{"model": "image diffusion model", "conditioning": "none", "norm": "groupnorm", "weight_standardization": false, "pixel_unshuffle": 2, "scale_shift_norm": true, "init": "small_normal", "learning_rate": 0.011, "max_steps": 4700, "epochs": 18.6, "final_lr_fraction": 0.1}
Rows from block 6, named by matrix and row number. Rows with one number belong to one channel. Each number is 128 + 24 x the weight over its row's rms, rounded and kept within 0 to 255. All counts start at 0. After the name is the row's rms in percent of the matrix's.
# convs0: first 3x3 conv (model.decb.0.0.convs.0.weight, 96x192x3x3), inputs 48-59, a 3x3 kernel for each
# convs1: second 3x3 conv (model.decb.0.0.convs.1.weight, 96x96x3x3, transposed), outputs 44-54, a 3x3 kernel for each
convs0.1 085 [139 129 127 118 118 127 108 128 137 113 128 118 161 146 119 156 128 118 144 125 120 128 120 120 138 138 120 124 114 115 128 123 128 139 143 108 125 137 120 115 137 133 112 130 122 137 140 134 121 131 124 112 122 131 150 137 115 131 140 132 145 114 137 123 130 135 138 127 123 131 142 134 125 135 126 147 130 128 131 124 127 131 112 129 117 127 119 121 117 137 146 122 118 146 133 131 165 120 137 125 119 134  77  78 129 139 156 133]
convs1.1 081 [133 138  99 135 174 143 132 147 125 143 124 130 108  98 175 124 131 129 131 119 122 126 138 146 127 130 141 120 119  85 155 118 185 133 134 119 121 119 152 127 137 193 133 115 120 142 122 126 108 163  76 129 117 122 135 140 146 127 239 115 137 122 147 117 155 110 127 161 148 121 150 111 118 140 143 102  72 124 130 127  85 101 110 140 107  80  95 120  87 121 152 131 140 135  55 124 113 143 119]
convs0.2 100 [114 140 133 126 117 134 127 105 122 139 140 113 104  81 106 130 138 118 116  75  80 102 144  68  83 171 132 124 121 121 142 130 130 144 155 136 123 119 119 102  94  96 122 134 116 131 134 132 144 151 125 132 152 140 121 102 181 143 106  89 126  86  81 138 159 150 123 157 138 129 131 113 133 149 129 145 149 131 130 125 124 128 132 118 113 139 125 135 120 121 122 132 126 125 123 120 160 150 116 114 109 113 143 147 104 135 136 113]
convs1.2 124 [124 158 121 162 192 155 112 165 143 142 120 121 135 125 124 104 143 142 128 133 120 124 139 130 138 115 137 124 148 133 118 229 156 104 124 124 127 120 125  89 121 132 144  92 130 104 118 134 123  84 113 166 142 112 143 142 126 186 160 124 116 130 134 134 143 135 124 161 131 117 148 123 129 147 122 144 168 127 118 147 133 132 126 130 109 129 125 122 152 134 132 133 131 146  71 131 132 146 114]
convs0.3 096 [116 114 118 138 128 126 129 140 142 117 159 143 189 189 177 131 147 112 160 191 141 199 114  84 129 115 120 132 108 119 133 141 108 107 105 133 135 126 129 147 112 130 123 120 137 121 126 130 112 168 158 123 124 125 109 105 144  67 137 161 140 152 144 136  97 121 109  85 122 111 120 130 128 123 124 120 103 129 120 129 136 130 123 145 127 111 153 109 129 122 131 142 138 164 171 120 120 131 132 109 113 141  99 133 144 128 110 148]
convs1.3 095 [143 149 135 143 110 125 139 127 112 149 108 130 142  79 113 122  91 116 120 147 131 144 185 107 111 109 108 105 118 101  69 119 108 109  98 118 139 151 137 123 223 123 133 135 111 102 113 112 136 157 186 117 117  87 134 128 131 135 138 138 143 118 126 148 121 119 158  99 110 128 135 119 153 126 134 120  74 154 133 124 109 115 112 137 121  48 140 116  91 134 137 140 134 170  86 125 143 140 147]
convs0.4 095 [130 126 127 114 122 123 131 134 138 161 120 125 148 145 131 111  94 136 148 130 124 154 117 133 107 114 146 109 129 138 114 148 123  96 134 126 123 131 120 127 134 141 118 118 121 129 126 131 121 134 143 108 126 128 131 127 126 115 105 151 123 113 133 129 108 117 104 102 131  96 124 131  96 126 126 102 125 133 119 131 124 128 142 125 141 164 115 122 143 129 128 127 136 149 124 131 129 126 150  98 164 141  82 255 123 126 167 133]
convs1.4 092 [137 158 103 124  75  87 110 130 120 135 123 137 115 150 148 132 113 121 137 143 132 130 157 133 132 140 134 115 138 124 144 170 165 129 106 147 123 151  99 112 166 164 137 107 136 129 144 152 123 180 140 132 120 122 121 159 111 115  49 104 110 167 115 123 141 125  98 166 143 129 162 155 140 145 126 132  96 143 129 162 129 140 129 126 121 149  97 139 109 122 145 134 137 146 195 107 131 123 117]
convs0.5 088 [140 128 128 117 125 133 121 115 117 138 136 130 149 108 129 141 120 118 145 135 127 126 111 115 159 132 116 130 131 133 148 116 123 130 117 127 120 131 115 121 159 125 129 131 111 129 134 126 135 127 114 129 135 138 125 130 120 113 137 130 135 125 123 118 118 125 129 112 116 124 115 116 126 133 135 147 131 137 125 124 125 133 134 116 111 162 125 131 165 130 115 116 134 135 107 129 149 112 151 118 114 137 112 135 156 132 183 136]
convs1.5 089 [153 191 117 124  44 141 131 127 149 122  91 134 125 103 128 129 118 142 126 114 149 135 126 116 135 156 136 129 157 149 133 203 127 128 130 118 148  94 116 124 110  95 131 130 132 130  81 129 137 102 125 148 129 147 132  80 131 106 105  65 117 133 130 130 142 126 146 110 126 122 135 128 135 134 132 128  82 139 128 119 115 132 123 136  99  55 109 129 121 120 137 133 110 116  22 104  96 122 122]
convs0.6 105 [127 118 117 167 127 121 165 146 120 127 128 126 131  80 102 123 100 126 139 121 124 141 122 129 140 126 124 122 103  96 118 128  87 120 100 101 138 144 136 141 135 135 131 148 147 114 100 114 124 109  83 138 119 120 164 103 112  92 136 124 131 138 122 126 132 125 136 142 115 138 145 126 126 126 122 144 116 113 131 135 141 145 155 136 124 158 125 131 145 125 117 124 124 120 164 107 125 160 116 127 113 123 123 104  94 129 112 117]
convs1.6 097 [114 110 140  91  82 137 129 147 131 137 115 157 144 160 133 139 144 132 115 116 109 100 191 136 126 133 109 125 130 131 125 205 123 153 139 126 130 147  96 130  68 105 122 131 150 118 119 133 104 185 128 118  93 111 118 119 118 105 140 140 116  66 123 105 138 114 146 114 112 128 151 135 114 128 115 123 137 141 136 138 121 156 122 126 118 117 108 120  81 137 134 142 132 113 174 162 122 116 140]
convs0.7 099 [127 136 135 129 121 123 130 116 128 118 125 148 149  96 152 113 134 131  80 143 134 133 126 107 123 101 117 111 128 106 114 131 121 114 127  91 115 134 130 105 126 107 118 110 107 144 145 118 139 149 130 149 137 125 148  92 129 135 190  62 124 126 122 132 155 125 114 138 122 124 121 135 125 131 143 135 123 134 132 139 134 151 119 119 139 142 131 116 128 135 116 146 140  95 167 135 156 162 107 115 121 125 136 150 136 144 154 133]
convs1.7 108 [141 152 175 146 216 179 143 167 174 125 134 120 130 140 138 142 153 131 121 144 126 130  96 111 125 153 139 127 162 163 142 156 199 129 154 150 125 153 157 120  99 125 119  88 111 129 121 109 114  42  70 120  80  91 135 136 112 126 119  99 137 136 113 127 170 157 147 167 173 126 152 134 145 126 136 129 102 144 130 135 129 116 145 131 139 156 126 132 128 116 140 156 115 140 123 149 123 143 137]
convs0.8 098 [121 138 138 129 102 132 108 109 141 154 213 102 142 120 165 126 144 116 126 115 102 123 166  89 121 124 122  96 140 129 135 104 130 141 107 130 123 145 121 156 158 139 146 146 126 131 141 122 130 133 115 125 123 113 118 107 148 140 111 138 120 144 112 134 131 147 146 143 126 137 153 133 108 100 114  98  74  97  98 105 103 109  89 123 108 102 135 108 104 137 117 114 111  92 121 100 147 105 113 130 146 136 129 156 130 120 112 130]
convs1.8 088 [125 116 134 143  75 138 140 167 129 130 135 140 125 183 159 160 116 149 139 158 189 109 181 123 148 183 139 133 107 138 119 119 161 163 175 127 120 119 116  96  96  91 104  95 150 106 115 116 125  91  59 115 116  92 109 129 122 146 165 141 142 115 119 125 135 127  98  44 135 119 121 109 131 135 114 131 109  89 128 105 143 111 106 110 118 128  92 130  71 137 120 131 126 146 156 124  90 139 125]
convs0.9 109 [130 126 137 139 123 119 128 136 122 170 127 105 153 144 104 127 134 132 134 118 115 113  90 104 127 135 142 146 144 123 139 163 142 121 129 137 125 136 123 134 127 116 132 117 130 144 146 126 134 136 134 119 123 128 152 114 121 131 118 101 126 115 124 116 100 110 111  99 145 120 132 133 113 124 121 110 111 133 129 134 127 133 121 130 148 134 124 138 130 123 161 137 119 115 121 125 131 136 122 130 149 139 130  12 138 141 144 140]
convs1.9 087 [141 149 115 146 135 169 112 127  88 117 123 127 140   0  90 144 117 119 126 151 120 124 124 159 125 106 132 124 117 134 109  42 121 114  95 130 126 121 139 126 255 108 129 125 112 125 115 123 120  81 120 125 106 131 132 137 132 115  85 125 145 135 135 119 140 114 109  54 187 108 110 110 133 141 130 132  71 183 118 126 126 139 132 140 144 216 108 135 127 141 136 127 127 152  76 116 146 150 115]
convs0.10 119 [103 118 129 143 144 134 127 157 141 126 133 123 150 179 150 129 103 143 132 139 140 123 139 112 128  93 124 150 164 137 152 169 143 136 138 112 127 130 126 130 143 137 136 140 132 127 105 106 118  93 110 132 117 115 124 149 118 122 135  95 117 125 113 124 123 140 110  96 121 128 123 126 114 114 111 108 106  90 116 114 104 142 130 137 141 137 126 130 116 122 122 128 127 110 127 166 119 140 136 132 134 125 116 103 142 118 117 136]
convs1.10 103 [119 142 119 112 128 147 114 138 100 125  96 131 116 122 133 116 115 118 126 111 126 135  22 113 113  98 157 102 163 120 105 198 168 141 132 119 154 133 123 101  80 137 130 106 134 126 131 121 134 119 114 124 113 130 143 136 129 157 225 116 132 123 119 119 162 126 178  92 149 133 130 112 110 140 147 112  81 134 125 124 128 119 159 124 151 162 136 121 134 124 137 134 116 138 179 132 120 126 115]
convs0.11 092 [127 112 120 121 107 111 131 116 112 123 131 125 124 127 131 135 133 134 132 138 134 138 132 124 133 136 134 111 116 118 123 124 124 127 128 132 124 120 138 123 128 127 129 138 121 137 135 160 170 153 153 141 150 156 148 129 134 126 136 139 119 121 127 126 119 132 119 124 114 118 138 132 136 120 140 137 136 136 130 126 135 122 131 116 106 140 111 116 119 117 133 132 117 116 134 129 130 128 141 116 120 116 110 108 109 122 118 135]
convs1.11 078 [121 134 135 123 124 148 121 150 146 113 125  88 126 113 112 112  92  80 116 111 119 144 186 144 149 171 139 109 109 118 101 137 136 145 125 152 129 119 106  96  96 113 130 113  99 141 143 111 133 117 115 124 136  97 139 112 121 116 132 131 119 124 105 159 147 157 119 120 138 113 137 129 128 142 123 124  21 123 110 130  92 122 107 144 112 199 121 149 121 114 119  93 116  94 106 103 112 115 154]
convs0.12 113 [129 113 117 157 133 120 144 140 129 125 145 124 119 106 114 138 125 141 141 150 160 141  99 111 122 136 124 136 153 142 141 183 162 143 173 172 113 108 122 109  89  94 120  90 113 135 136 139 131 160 156 125 149 147 135 102 121 122  97  77 121  93 113 133 109  96 129 139 128 114 125 135 144 114 135 146 128 137 138 139 145 152 112 115 153 102 122 141 106 132 120 158 126 157 145 121 116 142 105 114 155 127 130 211 153 130 146 123]
convs1.12 096 [120 128 124 144  92 155 113 133 122 112 149 139 135 170 138 128 144 115 129 101 123 121 123  90 108  92 137 127 102 137 123 148 118 132 116 122 131 164 107 121 138 126 121 129 123 121 114 120 162 109 120 110 116 106 121 153 103 133 205 108 137 145 118 106 113 146  95  69 123 110 115 107 123 139 126 118 122 111 118  97 135 110 151 129 134 191  99 129 148 117 147 156 119 126 124 128 107 109 129]
convs0.13 096 [146 125 119 144 135 107 118 127 128 133 105 153 117 166 137 133 128 134 140 124 121 122 128 141 135 107 131 125 124 120 120 124 130 132 125 136 120 128 134 125 140 130 127 113 121 128 111 120 130 124 132 133 120 143 125 121 145 136 140 108 142 137 115 131 103 122 117 115 120 136 143 135 155 121 137 136 124 136 123 142 142 128 118 114 111 150 104 114 118 131 150 124 138 124 110 134 131 136 127 117 129 139 158 255 173 118 108 137]
convs1.13 082 [123 120 123  73 122 132 121 135 125 141 114 116 141 189 126 119 138 148 128 121 111 221  93 136 137 159 157 132 109 128  96 117 145 108  82 132 131 122 111 169 175 129 139 162 148 133 147 115 139 203 134 158 170 130 119 120 136 110  95 121 122 118 145  94 108 121  98  92  94 128  97 112 117 135 140 109 111 157 129 173 132 132 132 131 127  86 124 149 139 139 136 129 130 115 211 147 122 158 127]
convs0.14 097 [126 120 145 145 157 121 108 143 128 141  68 124 139 239 173 129 129 138 125 106 122 155 103 132 112 110 131 143 112  89 144  86  63 152 147 132 117 132 125 136 138 137 131 132 136 143 137 141 153 170 176 133 167 154 158 160 169 125 101 160 131 114 138 124 121 116 128 112 102 117 139 138  98 106 118 107  88 114 125 111 125 128 134 114 146 123 107 144 119 120 131 131 125 154 195 161 142 170 136 117 120 141 105 138 119 121 100 109]
convs1.14 095 [154 147 133 152 149 115 130 184 153 126 138 109 113 101 163 112 115 111 102 126 134 136 138 128 127 158 141 116  97 139 109 112 138 135  98 112 145 120 129 112 155 120 166  94 127 116 162 120 128 143 121 129 119 121 129 122 136 163  89 113 123 125 120 138 107 146 153 121  79 111 161 136 129 116 105 126  52 117 123 131 108 119 128 134 131  89 167 117 151 140 124 130 121 149 142 137 131 115 126]
convs0.15 099 [125 127 119 138 120 111 115 127 114 143 115 121 139 114 138 112 145 131 131 119 126 127 127 121 141 111 130 124 138 134 123 128 133 135 124 124 122 116 120 118 112 127 117 129 128 135 131 125 123 132 139 130 128 137 118 124 128 147 157 134 149 142 124 125 130 128 118 100 120 136 112 141 128 119 131 135 120 131 138 118 138 116 128 129 137 117 138 136 110 118 129 132 127 107 124 115 146 120 122 123 149 137 113 105 164 117  94 137]
convs1.15 090 [123 127 102 139 139 179 142 140 121 120 135 133 137 133 132 121 150 123 135 127 136 153  51 186 137 160 146 136  95 115 106 201  70 129 147 135 125 114 102 145 136 123 140 147 102 115 161 146 105  71 137 139 137 131 127  96 137 136 138  76 126 127 130 136  90 129 112  92 137 137 131 122 135 117 142 142 114 150 133 168 140 105 119 148 131  99 120 130 111 131 114 180 108 155 134 132 124 139 109]
convs0.16 091 [131 119 120 141 153 132 149 162 136 144 131 146 134 113 117 157 120 143 120 118  95 120 107 113 105 113 114 145  92 110 127  91 116 118 101 119 122 114 123 115 117 123 123 117 126 129  85  99 103  66  98 148 120 135 167 163 102 130 132 125 131 110 159 121 121 116 142 156 123 117 123 132  99 119 120  88 123 109 115 112 127 121 123 130 146 146 114 138 146 103 105 101 120 128 123 175 139 141 143 100 108 117 121 139 122 127 118 122]
convs1.16 091 [171 126 161 100  28 154 132 128 165 126 117 132 119 192 128 136 129 125 131 157 133 182 155 130 141 149 148 145 130 149 106 111 169 148 164 139 123 136 133 136  97 128 124  79 124 117 152 111 148  67 127 114 143 115 129 117 119 130  73 103 131 145 126 132 131 136 115 133 140 125 110 129 115 106 109 146 199 130 130 113 129 115 111 133  83 114 141 105 135 131 131 124 112 137 131 120 148  78 132]