Weights of a small image diffusion model: norm groupnorm, batches of 384.
Rows from block 6, named by matrix and row number. Rows with one number belong to one channel. Each number is 50 + 10 x the weight over its row's rms, rounded and kept within 0 to 99. All counts start at 0. After the name is the row's rms in percent of the matrix's.
# convs0: first 3x3 conv (model.decb.0.0.convs.0.weight, 96x192x3x3), inputs 24-35, a 3x3 kernel for each
# convs1: second 3x3 conv (model.decb.0.0.convs.1.weight, 96x96x3x3, transposed), outputs 22-32, a 3x3 kernel for each
convs0.30 100:45 47 59 56 64 67 59 65 67 53 50 48 51 60 50 54 46 39 33 60 52 58 66 51 48 45 46 35 19 36 59 80 36 56 65 50 52 51 48 53 47 45 57 47 49 60 64 51 66 62 50 54 69 65 52 50 46 38 55 52 40 47 46 53 57 64 58 65 53 58 66 61 50 51 45 48 47 25 49 49 38 50 52 48 47 34 43 48 47 50 51 37 46 46 36 55 44 36 53 35 47 54 46 74 64 50 49 46
convs0.31 089:47 46 40 46 44 42 51 36 49 47 52 47 48 57 65 56 68 58 65 56 49 58 36 47 55 60 48 51 56 50 35 43 52 57 43 61 55 51 50 51 58 53 48 49 44 52 61 68 42 58 81 50 55 73 46 31 54 41 63 59 47 60 63 60 61 55 52 67 69 50 64 67 50 51 53 58 55 55 58 49 46 51 53 52 54 50 52 51 46 59 45 52 58 43 57 54 40 48 61 47 39 46 60 55 61 47 40 43
convs0.32 107:42 31 37 47 47 44 45 49 49 26 18 27 47 53 41 49 52 45 47 50 50 38 38 46 43 41 45 49 49 50 68 76 53 54 55 50 49 42 43 50 52 52 50 51 52 28 38 43 33 45 48 44 36 44 52 45 53 52 63 56 48 53 50 48 47 46 56 54 47 59 58 56 54 44 46 49 44 43 49 47 48 53 56 67 49 59 47 50 54 47 55 55 53 49 53 48 48 49 48 43 38 45 44 38 41 56 56 52
convs0.33 109:49 51 57 50 64 50 53 46 45 49 40 42 43 29 41 44 44 51 57 41 44 47 00 26 45 31 54 54 52 52 58 57 45 59 62 45 45 46 47 53 57 52 54 53 50 44 38 46 32 20 17 36 09 34 46 49 55 43 36 41 46 38 56 46 49 45 47 57 51 51 52 47 51 53 55 52 46 51 48 47 58 53 49 45 47 40 40 42 39 49 56 61 53 61 80 76 52 59 56 44 42 41 36 27 33 43 26 43
convs0.34 105:46 44 39 50 45 54 46 48 53 54 40 45 54 48 46 48 44 62 49 51 55 54 49 43 50 47 56 50 46 47 46 57 49 53 59 53 48 41 36 43 47 54 49 44 55 46 57 58 48 48 40 55 42 52 45 53 53 56 61 33 49 53 56 45 52 52 49 55 43 50 56 54 57 54 55 71 42 47 53 45 45 45 48 52 44 54 51 50 41 47 44 47 47 52 46 46 52 51 49 46 51 54 48 57 45 54 57 51
convs0.35 102:53 45 47 54 83 76 57 78 71 50 48 51 47 41 47 45 44 49 50 42 46 42 61 43 35 49 38 58 55 52 47 29 46 55 51 43 47 44 51 52 50 47 50 48 54 48 47 48 50 52 50 45 46 44 62 55 47 46 36 53 37 50 40 54 53 54 58 59 51 52 59 58 55 48 51 48 56 55 56 58 56 45 48 52 46 60 50 54 55 51 61 53 42 52 43 59 59 39 48 45 39 47 39 51 50 41 47 50
convs0.36 100:49 45 49 39 50 49 47 50 49 30 35 40 50 44 45 47 47 48 49 56 44 44 52 50 52 51 50 57 48 49 59 74 50 50 49 51 47 28 42 41 39 40 56 51 47 54 37 46 43 53 39 49 51 54 45 54 44 46 55 51 46 54 55 47 53 52 53 52 49 53 50 52 44 50 53 58 54 49 50 43 51 54 58 60 45 60 45 46 48 51 53 49 56 57 47 50 49 47 49 53 46 49 47 51 46 54 49 47
convs0.37 110:43 39 38 41 50 45 46 45 38 53 49 51 55 65 55 45 48 51 52 50 48 27 51 51 40 40 44 52 50 37 55 55 51 53 63 47 46 52 50 44 62 58 45 52 51 54 66 59 66 92 72 54 75 62 49 58 48 60 38 38 54 41 46 47 49 50 49 48 48 46 46 41 44 47 49 41 38 46 43 38 42 48 47 51 51 45 57 52 57 55 53 48 50 50 63 47 51 44 51 54 62 60 55 37 42 57 64 56
convs0.38 102:54 56 54 50 55 51 45 45 52 52 48 50 50 45 43 43 34 45 51 49 48 54 60 50 49 48 50 47 51 51 53 46 51 49 45 49 48 48 49 50 53 52 50 41 53 48 49 50 48 49 52 59 49 49 50 48 53 53 46 48 53 55 41 47 49 51 53 56 54 46 48 47 44 48 50 53 53 52 52 49 54 49 50 49 53 55 49 56 47 54 51 53 47 46 47 49 50 53 52 51 48 47 47 44 46 43 52 50
convs0.39 092:55 38 52 50 48 63 59 51 50 39 40 47 49 50 47 49 47 45 51 58 49 52 31 43 51 42 47 40 27 42 61 43 37 49 47 41 45 48 51 53 52 54 57 53 55 45 52 36 40 26 41 38 15 49 53 79 55 49 36 55 44 33 41 58 50 49 59 61 56 53 56 60 45 42 45 34 51 50 39 46 48 54 55 50 53 46 53 51 51 56 55 48 48 55 64 64 41 48 44 53 59 50 48 48 50 56 50 57
convs0.40 090:58 59 64 46 76 64 43 50 47 48 41 46 52 44 53 55 45 43 47 52 54 73 69 43 39 61 54 52 37 52 50 52 47 46 47 44 45 42 41 47 43 42 45 42 42 49 44 50 45 44 60 55 51 50 46 49 53 40 46 41 54 47 50 51 50 55 50 42 57 50 51 50 46 40 42 55 40 41 52 51 45 46 41 41 49 47 49 43 41 44 54 45 49 47 46 44 48 45 40 47 47 43 56 47 45 50 50 54
convs0.41 091:52 57 52 47 38 41 51 42 50 48 49 48 42 57 42 32 48 53 53 56 47 48 55 65 43 58 56 44 42 47 55 61 42 48 60 45 51 50 55 48 56 51 43 49 50 56 53 54 44 43 59 63 52 55 55 58 47 66 64 43 46 41 54 46 46 51 41 44 54 50 53 53 49 55 51 53 52 49 53 58 53 46 53 53 45 69 46 49 63 53 51 52 49 47 48 56 48 46 57 50 51 52 47 52 46 39 51 61
convs0.42 090:57 41 50 40 17 50 55 36 47 48 45 45 47 51 45 45 43 38 54 40 55 50 71 54 45 55 55 61 53 50 47 55 45 62 56 48 51 56 51 53 54 58 47 50 56 41 57 57 43 43 44 53 39 32 41 62 64 54 66 74 49 49 57 58 53 55 52 48 47 53 51 43 51 46 49 43 37 48 49 51 47 56 53 54 40 52 52 34 34 48 48 54 55 54 63 52 50 49 46 45 42 42 53 52 54 48 49 51
convs0.43 094:46 60 46 45 62 49 52 57 53 49 48 54 47 49 48 48 51 49 46 43 46 43 51 40 58 52 53 48 51 49 49 37 42 50 50 46 54 51 57 51 45 47 50 49 47 62 39 43 72 52 49 53 45 47 48 63 27 46 75 43 51 59 46 54 53 55 52 52 55 52 46 53 56 54 49 62 53 40 57 58 47 40 37 47 53 63 59 51 44 49 45 44 42 23 46 53 46 48 55 56 47 51 53 37 44 52 36 43
convs0.44 112:49 42 55 49 37 52 51 52 49 36 38 41 48 39 49 50 48 46 45 50 47 65 25 33 53 50 58 60 51 53 48 54 47 33 37 43 43 46 39 52 47 47 45 42 41 52 50 53 42 58 70 36 40 40 49 59 68 61 58 44 56 41 49 53 46 49 48 57 52 53 57 49 46 43 47 50 39 38 50 42 46 53 49 43 49 52 55 50 51 54 43 58 60 44 63 52 56 66 46 43 66 56 42 45 40 49 52 46
convs0.45 099:51 51 49 48 55 49 56 62 49 49 51 49 51 55 54 59 40 47 49 49 47 51 42 63 49 48 46 50 45 48 48 50 50 51 53 36 50 50 53 53 50 52 51 46 40 54 50 49 50 52 52 50 47 41 49 53 51 51 53 51 47 58 53 52 55 52 49 52 50 49 53 49 46 51 50 59 43 48 49 46 52 48 41 48 48 40 56 53 53 54 47 53 47 52 55 48 48 49 49 51 44 51 56 62 57 50 62 52
convs1.30 099:57 47 59 67 71 59 54 56 50 38 44 52 47 88 50 52 65 40 53 58 62 57 49 43 38 45 54 57 49 42 41 03 44 46 29 50 39 42 44 63 99 58 47 59 43 59 49 49 50 51 47 51 66 44 48 35 50 59 63 54 41 67 48 45 65 49 55 81 66 58 60 52 36 36 53 49 77 41 59 53 51 58 51 49 51 44 53 45 51 49 48 45 44 55 40 50 52 33 45
convs1.31 092:54 69 62 60 75 58 60 66 60 42 46 40 37 41 58 47 53 60 49 57 43 73 66 67 48 57 56 60 59 60 49 63 53 53 56 60 53 47 47 47 58 34 42 28 42 59 66 58 45 53 54 51 48 52 44 38 43 43 66 45 41 39 49 42 51 56 56 57 47 45 43 51 58 72 65 48 31 50 54 52 46 48 48 54 44 47 44 39 44 46 36 47 46 44 57 31 40 38 54
convs1.32 078:41 45 52 51 24 44 50 51 51 41 47 49 49 47 29 53 36 29 50 53 52 47 43 40 44 56 56 48 53 57 40 48 45 55 62 63 47 45 57 56 59 58 57 70 60 51 49 49 53 57 51 38 43 50 48 47 44 55 43 45 46 62 50 44 49 53 58 54 53 55 49 45 41 52 46 38 46 23 45 57 52 45 43 55 54 64 60 30 45 57 50 46 43 43 60 49 56 42 43
convs1.33 109:49 44 55 40 31 56 58 55 50 40 55 44 65 83 50 46 48 49 51 35 45 32 49 41 46 52 50 47 48 41 53 66 51 50 61 55 43 57 55 56 75 52 46 52 47 44 54 45 58 84 45 48 48 49 53 47 60 55 44 61 57 60 52 49 55 58 47 47 53 51 47 47 52 43 44 47 60 49 48 48 48 55 66 50 41 25 51 46 52 52 40 56 52 70 43 46 52 43 47
convs1.34 080:56 47 40 62 46 55 59 40 50 60 50 48 62 08 38 35 32 41 60 59 45 48 43 46 53 61 46 62 64 51 67 51 59 65 57 59 52 39 50 81 57 50 66 55 52 57 46 50 48 22 58 40 55 52 47 38 56 57 63 44 46 75 48 66 54 49 56 49 47 53 50 50 60 54 48 56 62 49 52 59 59 49 58 51 47 86 55 34 43 47 49 50 49 63 52 47 52 51 49
convs1.35 131:53 60 45 62 48 38 54 62 55 53 26 43 54 14 42 53 55 57 41 53 42 45 64 49 48 45 50 46 49 47 59 25 42 50 51 48 50 47 53 45 55 58 45 54 40 55 47 52 63 76 52 53 55 49 54 50 49 47 52 62 52 51 53 45 37 42 41 25 32 51 41 57 56 68 66 47 52 62 52 55 53 46 34 51 39 32 52 56 56 49 60 42 51 52 36 53 57 57 48
convs1.36 083:49 44 55 54 56 50 50 48 52 54 46 53 69 23 68 46 47 36 42 50 46 60 47 52 45 49 57 57 49 56 46 89 60 59 61 64 53 58 51 40 52 42 58 61 61 48 51 48 42 79 46 40 58 51 54 58 51 63 39 53 51 64 60 42 51 38 48 61 25 51 49 49 53 40 48 40 57 55 45 48 48 48 46 44 46 54 50 37 45 42 51 52 45 44 62 58 44 51 46
convs1.37 086:49 63 61 64 51 40 56 71 50 47 57 39 65 88 36 46 73 45 55 40 63 60 62 73 51 54 53 56 48 56 51 34 44 59 56 65 42 49 43 48 64 43 54 59 49 58 45 60 56 40 42 55 52 57 51 60 53 55 60 54 57 48 67 49 42 56 42 42 70 54 56 48 47 59 52 52 53 60 44 47 52 47 41 53 54 26 47 55 51 56 57 58 46 59 77 39 54 72 47
convs1.38 092:55 47 40 53 08 36 49 51 42 50 58 56 47 51 53 50 56 51 44 36 46 55 88 29 49 48 49 53 57 53 42 28 52 51 52 44 59 57 52 51 70 44 49 51 52 52 56 47 53 42 30 52 45 48 56 51 55 59 49 52 54 47 52 44 38 37 49 00 52 54 48 49 53 64 49 35 42 61 50 45 53 53 38 43 68 86 45 53 47 57 54 53 60 54 73 64 53 49 53
convs1.39 082:42 47 56 51 44 41 42 58 67 48 32 39 38 34 40 48 61 52 53 50 45 35 64 61 51 37 50 60 47 55 39 51 68 46 55 63 44 53 41 40 33 46 43 32 51 45 56 53 50 50 48 35 54 49 41 52 39 60 49 40 41 46 45 56 50 60 67 35 41 44 35 45 64 46 47 59 44 57 61 57 51 58 57 52 48 51 63 61 54 50 43 58 45 52 63 51 45 60 57
convs1.40 098:46 56 40 44 45 52 49 38 43 60 63 56 76 35 48 52 62 49 45 41 50 29 52 26 48 42 46 52 50 48 32 23 46 45 36 51 39 44 44 57 88 50 60 73 55 49 60 39 57 63 57 53 49 50 50 67 62 43 66 63 56 53 62 44 61 38 59 67 57 41 55 47 56 33 52 71 41 36 56 55 44 60 41 52 37 16 54 45 34 43 50 54 57 58 35 49 50 57 48
convs1.41 086:51 48 44 39 75 78 48 52 57 46 38 60 53 60 40 50 45 41 49 72 61 47 65 88 52 60 50 54 57 55 49 55 33 56 46 58 51 39 45 53 74 48 44 56 57 47 41 55 44 49 16 49 56 56 41 43 55 56 58 25 45 56 45 47 54 58 48 53 66 52 57 56 49 25 48 38 58 18 51 46 51 47 49 54 45 47 58 53 46 50 53 65 58 41 32 56 51 46 53
convs1.42 097:51 54 46 47 37 71 46 45 52 50 47 57 50 46 47 41 56 47 42 53 49 48 67 44 59 61 42 43 46 46 45 56 41 56 60 41 55 53 51 46 63 62 41 44 62 52 56 54 48 59 42 51 52 42 50 43 54 54 49 54 45 68 47 50 51 55 40 21 47 46 38 65 60 53 46 48 59 55 55 61 64 50 49 51 50 99 51 48 65 39 54 60 60 41 36 62 39 63 64
convs1.43 097:52 57 50 44 54 48 58 70 47 51 48 45 36 00 48 67 46 47 49 48 55 44 56 43 51 50 46 46 56 47 57 69 57 44 48 51 45 34 46 33 42 24 40 46 47 47 56 42 50 79 51 55 51 52 47 48 49 29 44 34 53 54 55 50 43 45 51 76 49 51 27 45 46 62 55 56 58 59 50 46 53 52 53 47 54 79 52 50 46 47 44 53 54 47 87 46 54 48 46
convs1.44 094:68 52 51 47 45 62 45 53 54 44 61 50 32 65 46 45 58 42 49 63 61 49 45 48 47 62 41 47 55 48 28 62 44 48 49 42 59 43 49 36 13 66 49 29 63 55 64 65 48 50 33 46 48 42 46 42 48 59 07 51 57 60 59 41 48 56 51 58 48 40 61 56 57 42 58 21 47 46 52 61 50 46 63 52 50 49 57 55 39 54 44 48 44 44 82 43 49 62 41
convs1.45 082:53 73 47 41 54 56 50 52 49 41 44 52 43 29 51 44 61 49 43 42 45 52 59 52 51 48 51 58 64 48 59 95 60 48 50 54 56 54 47 53 30 50 50 48 53 48 45 61 46 63 48 49 55 55 60 54 56 46 54 49 54 52 46 52 63 47 55 66 44 39 47 46 44 70 50 50 45 49 47 47 48 36 32 57 44 71 52 51 55 53 48 40 51 44 42 53 52 55 55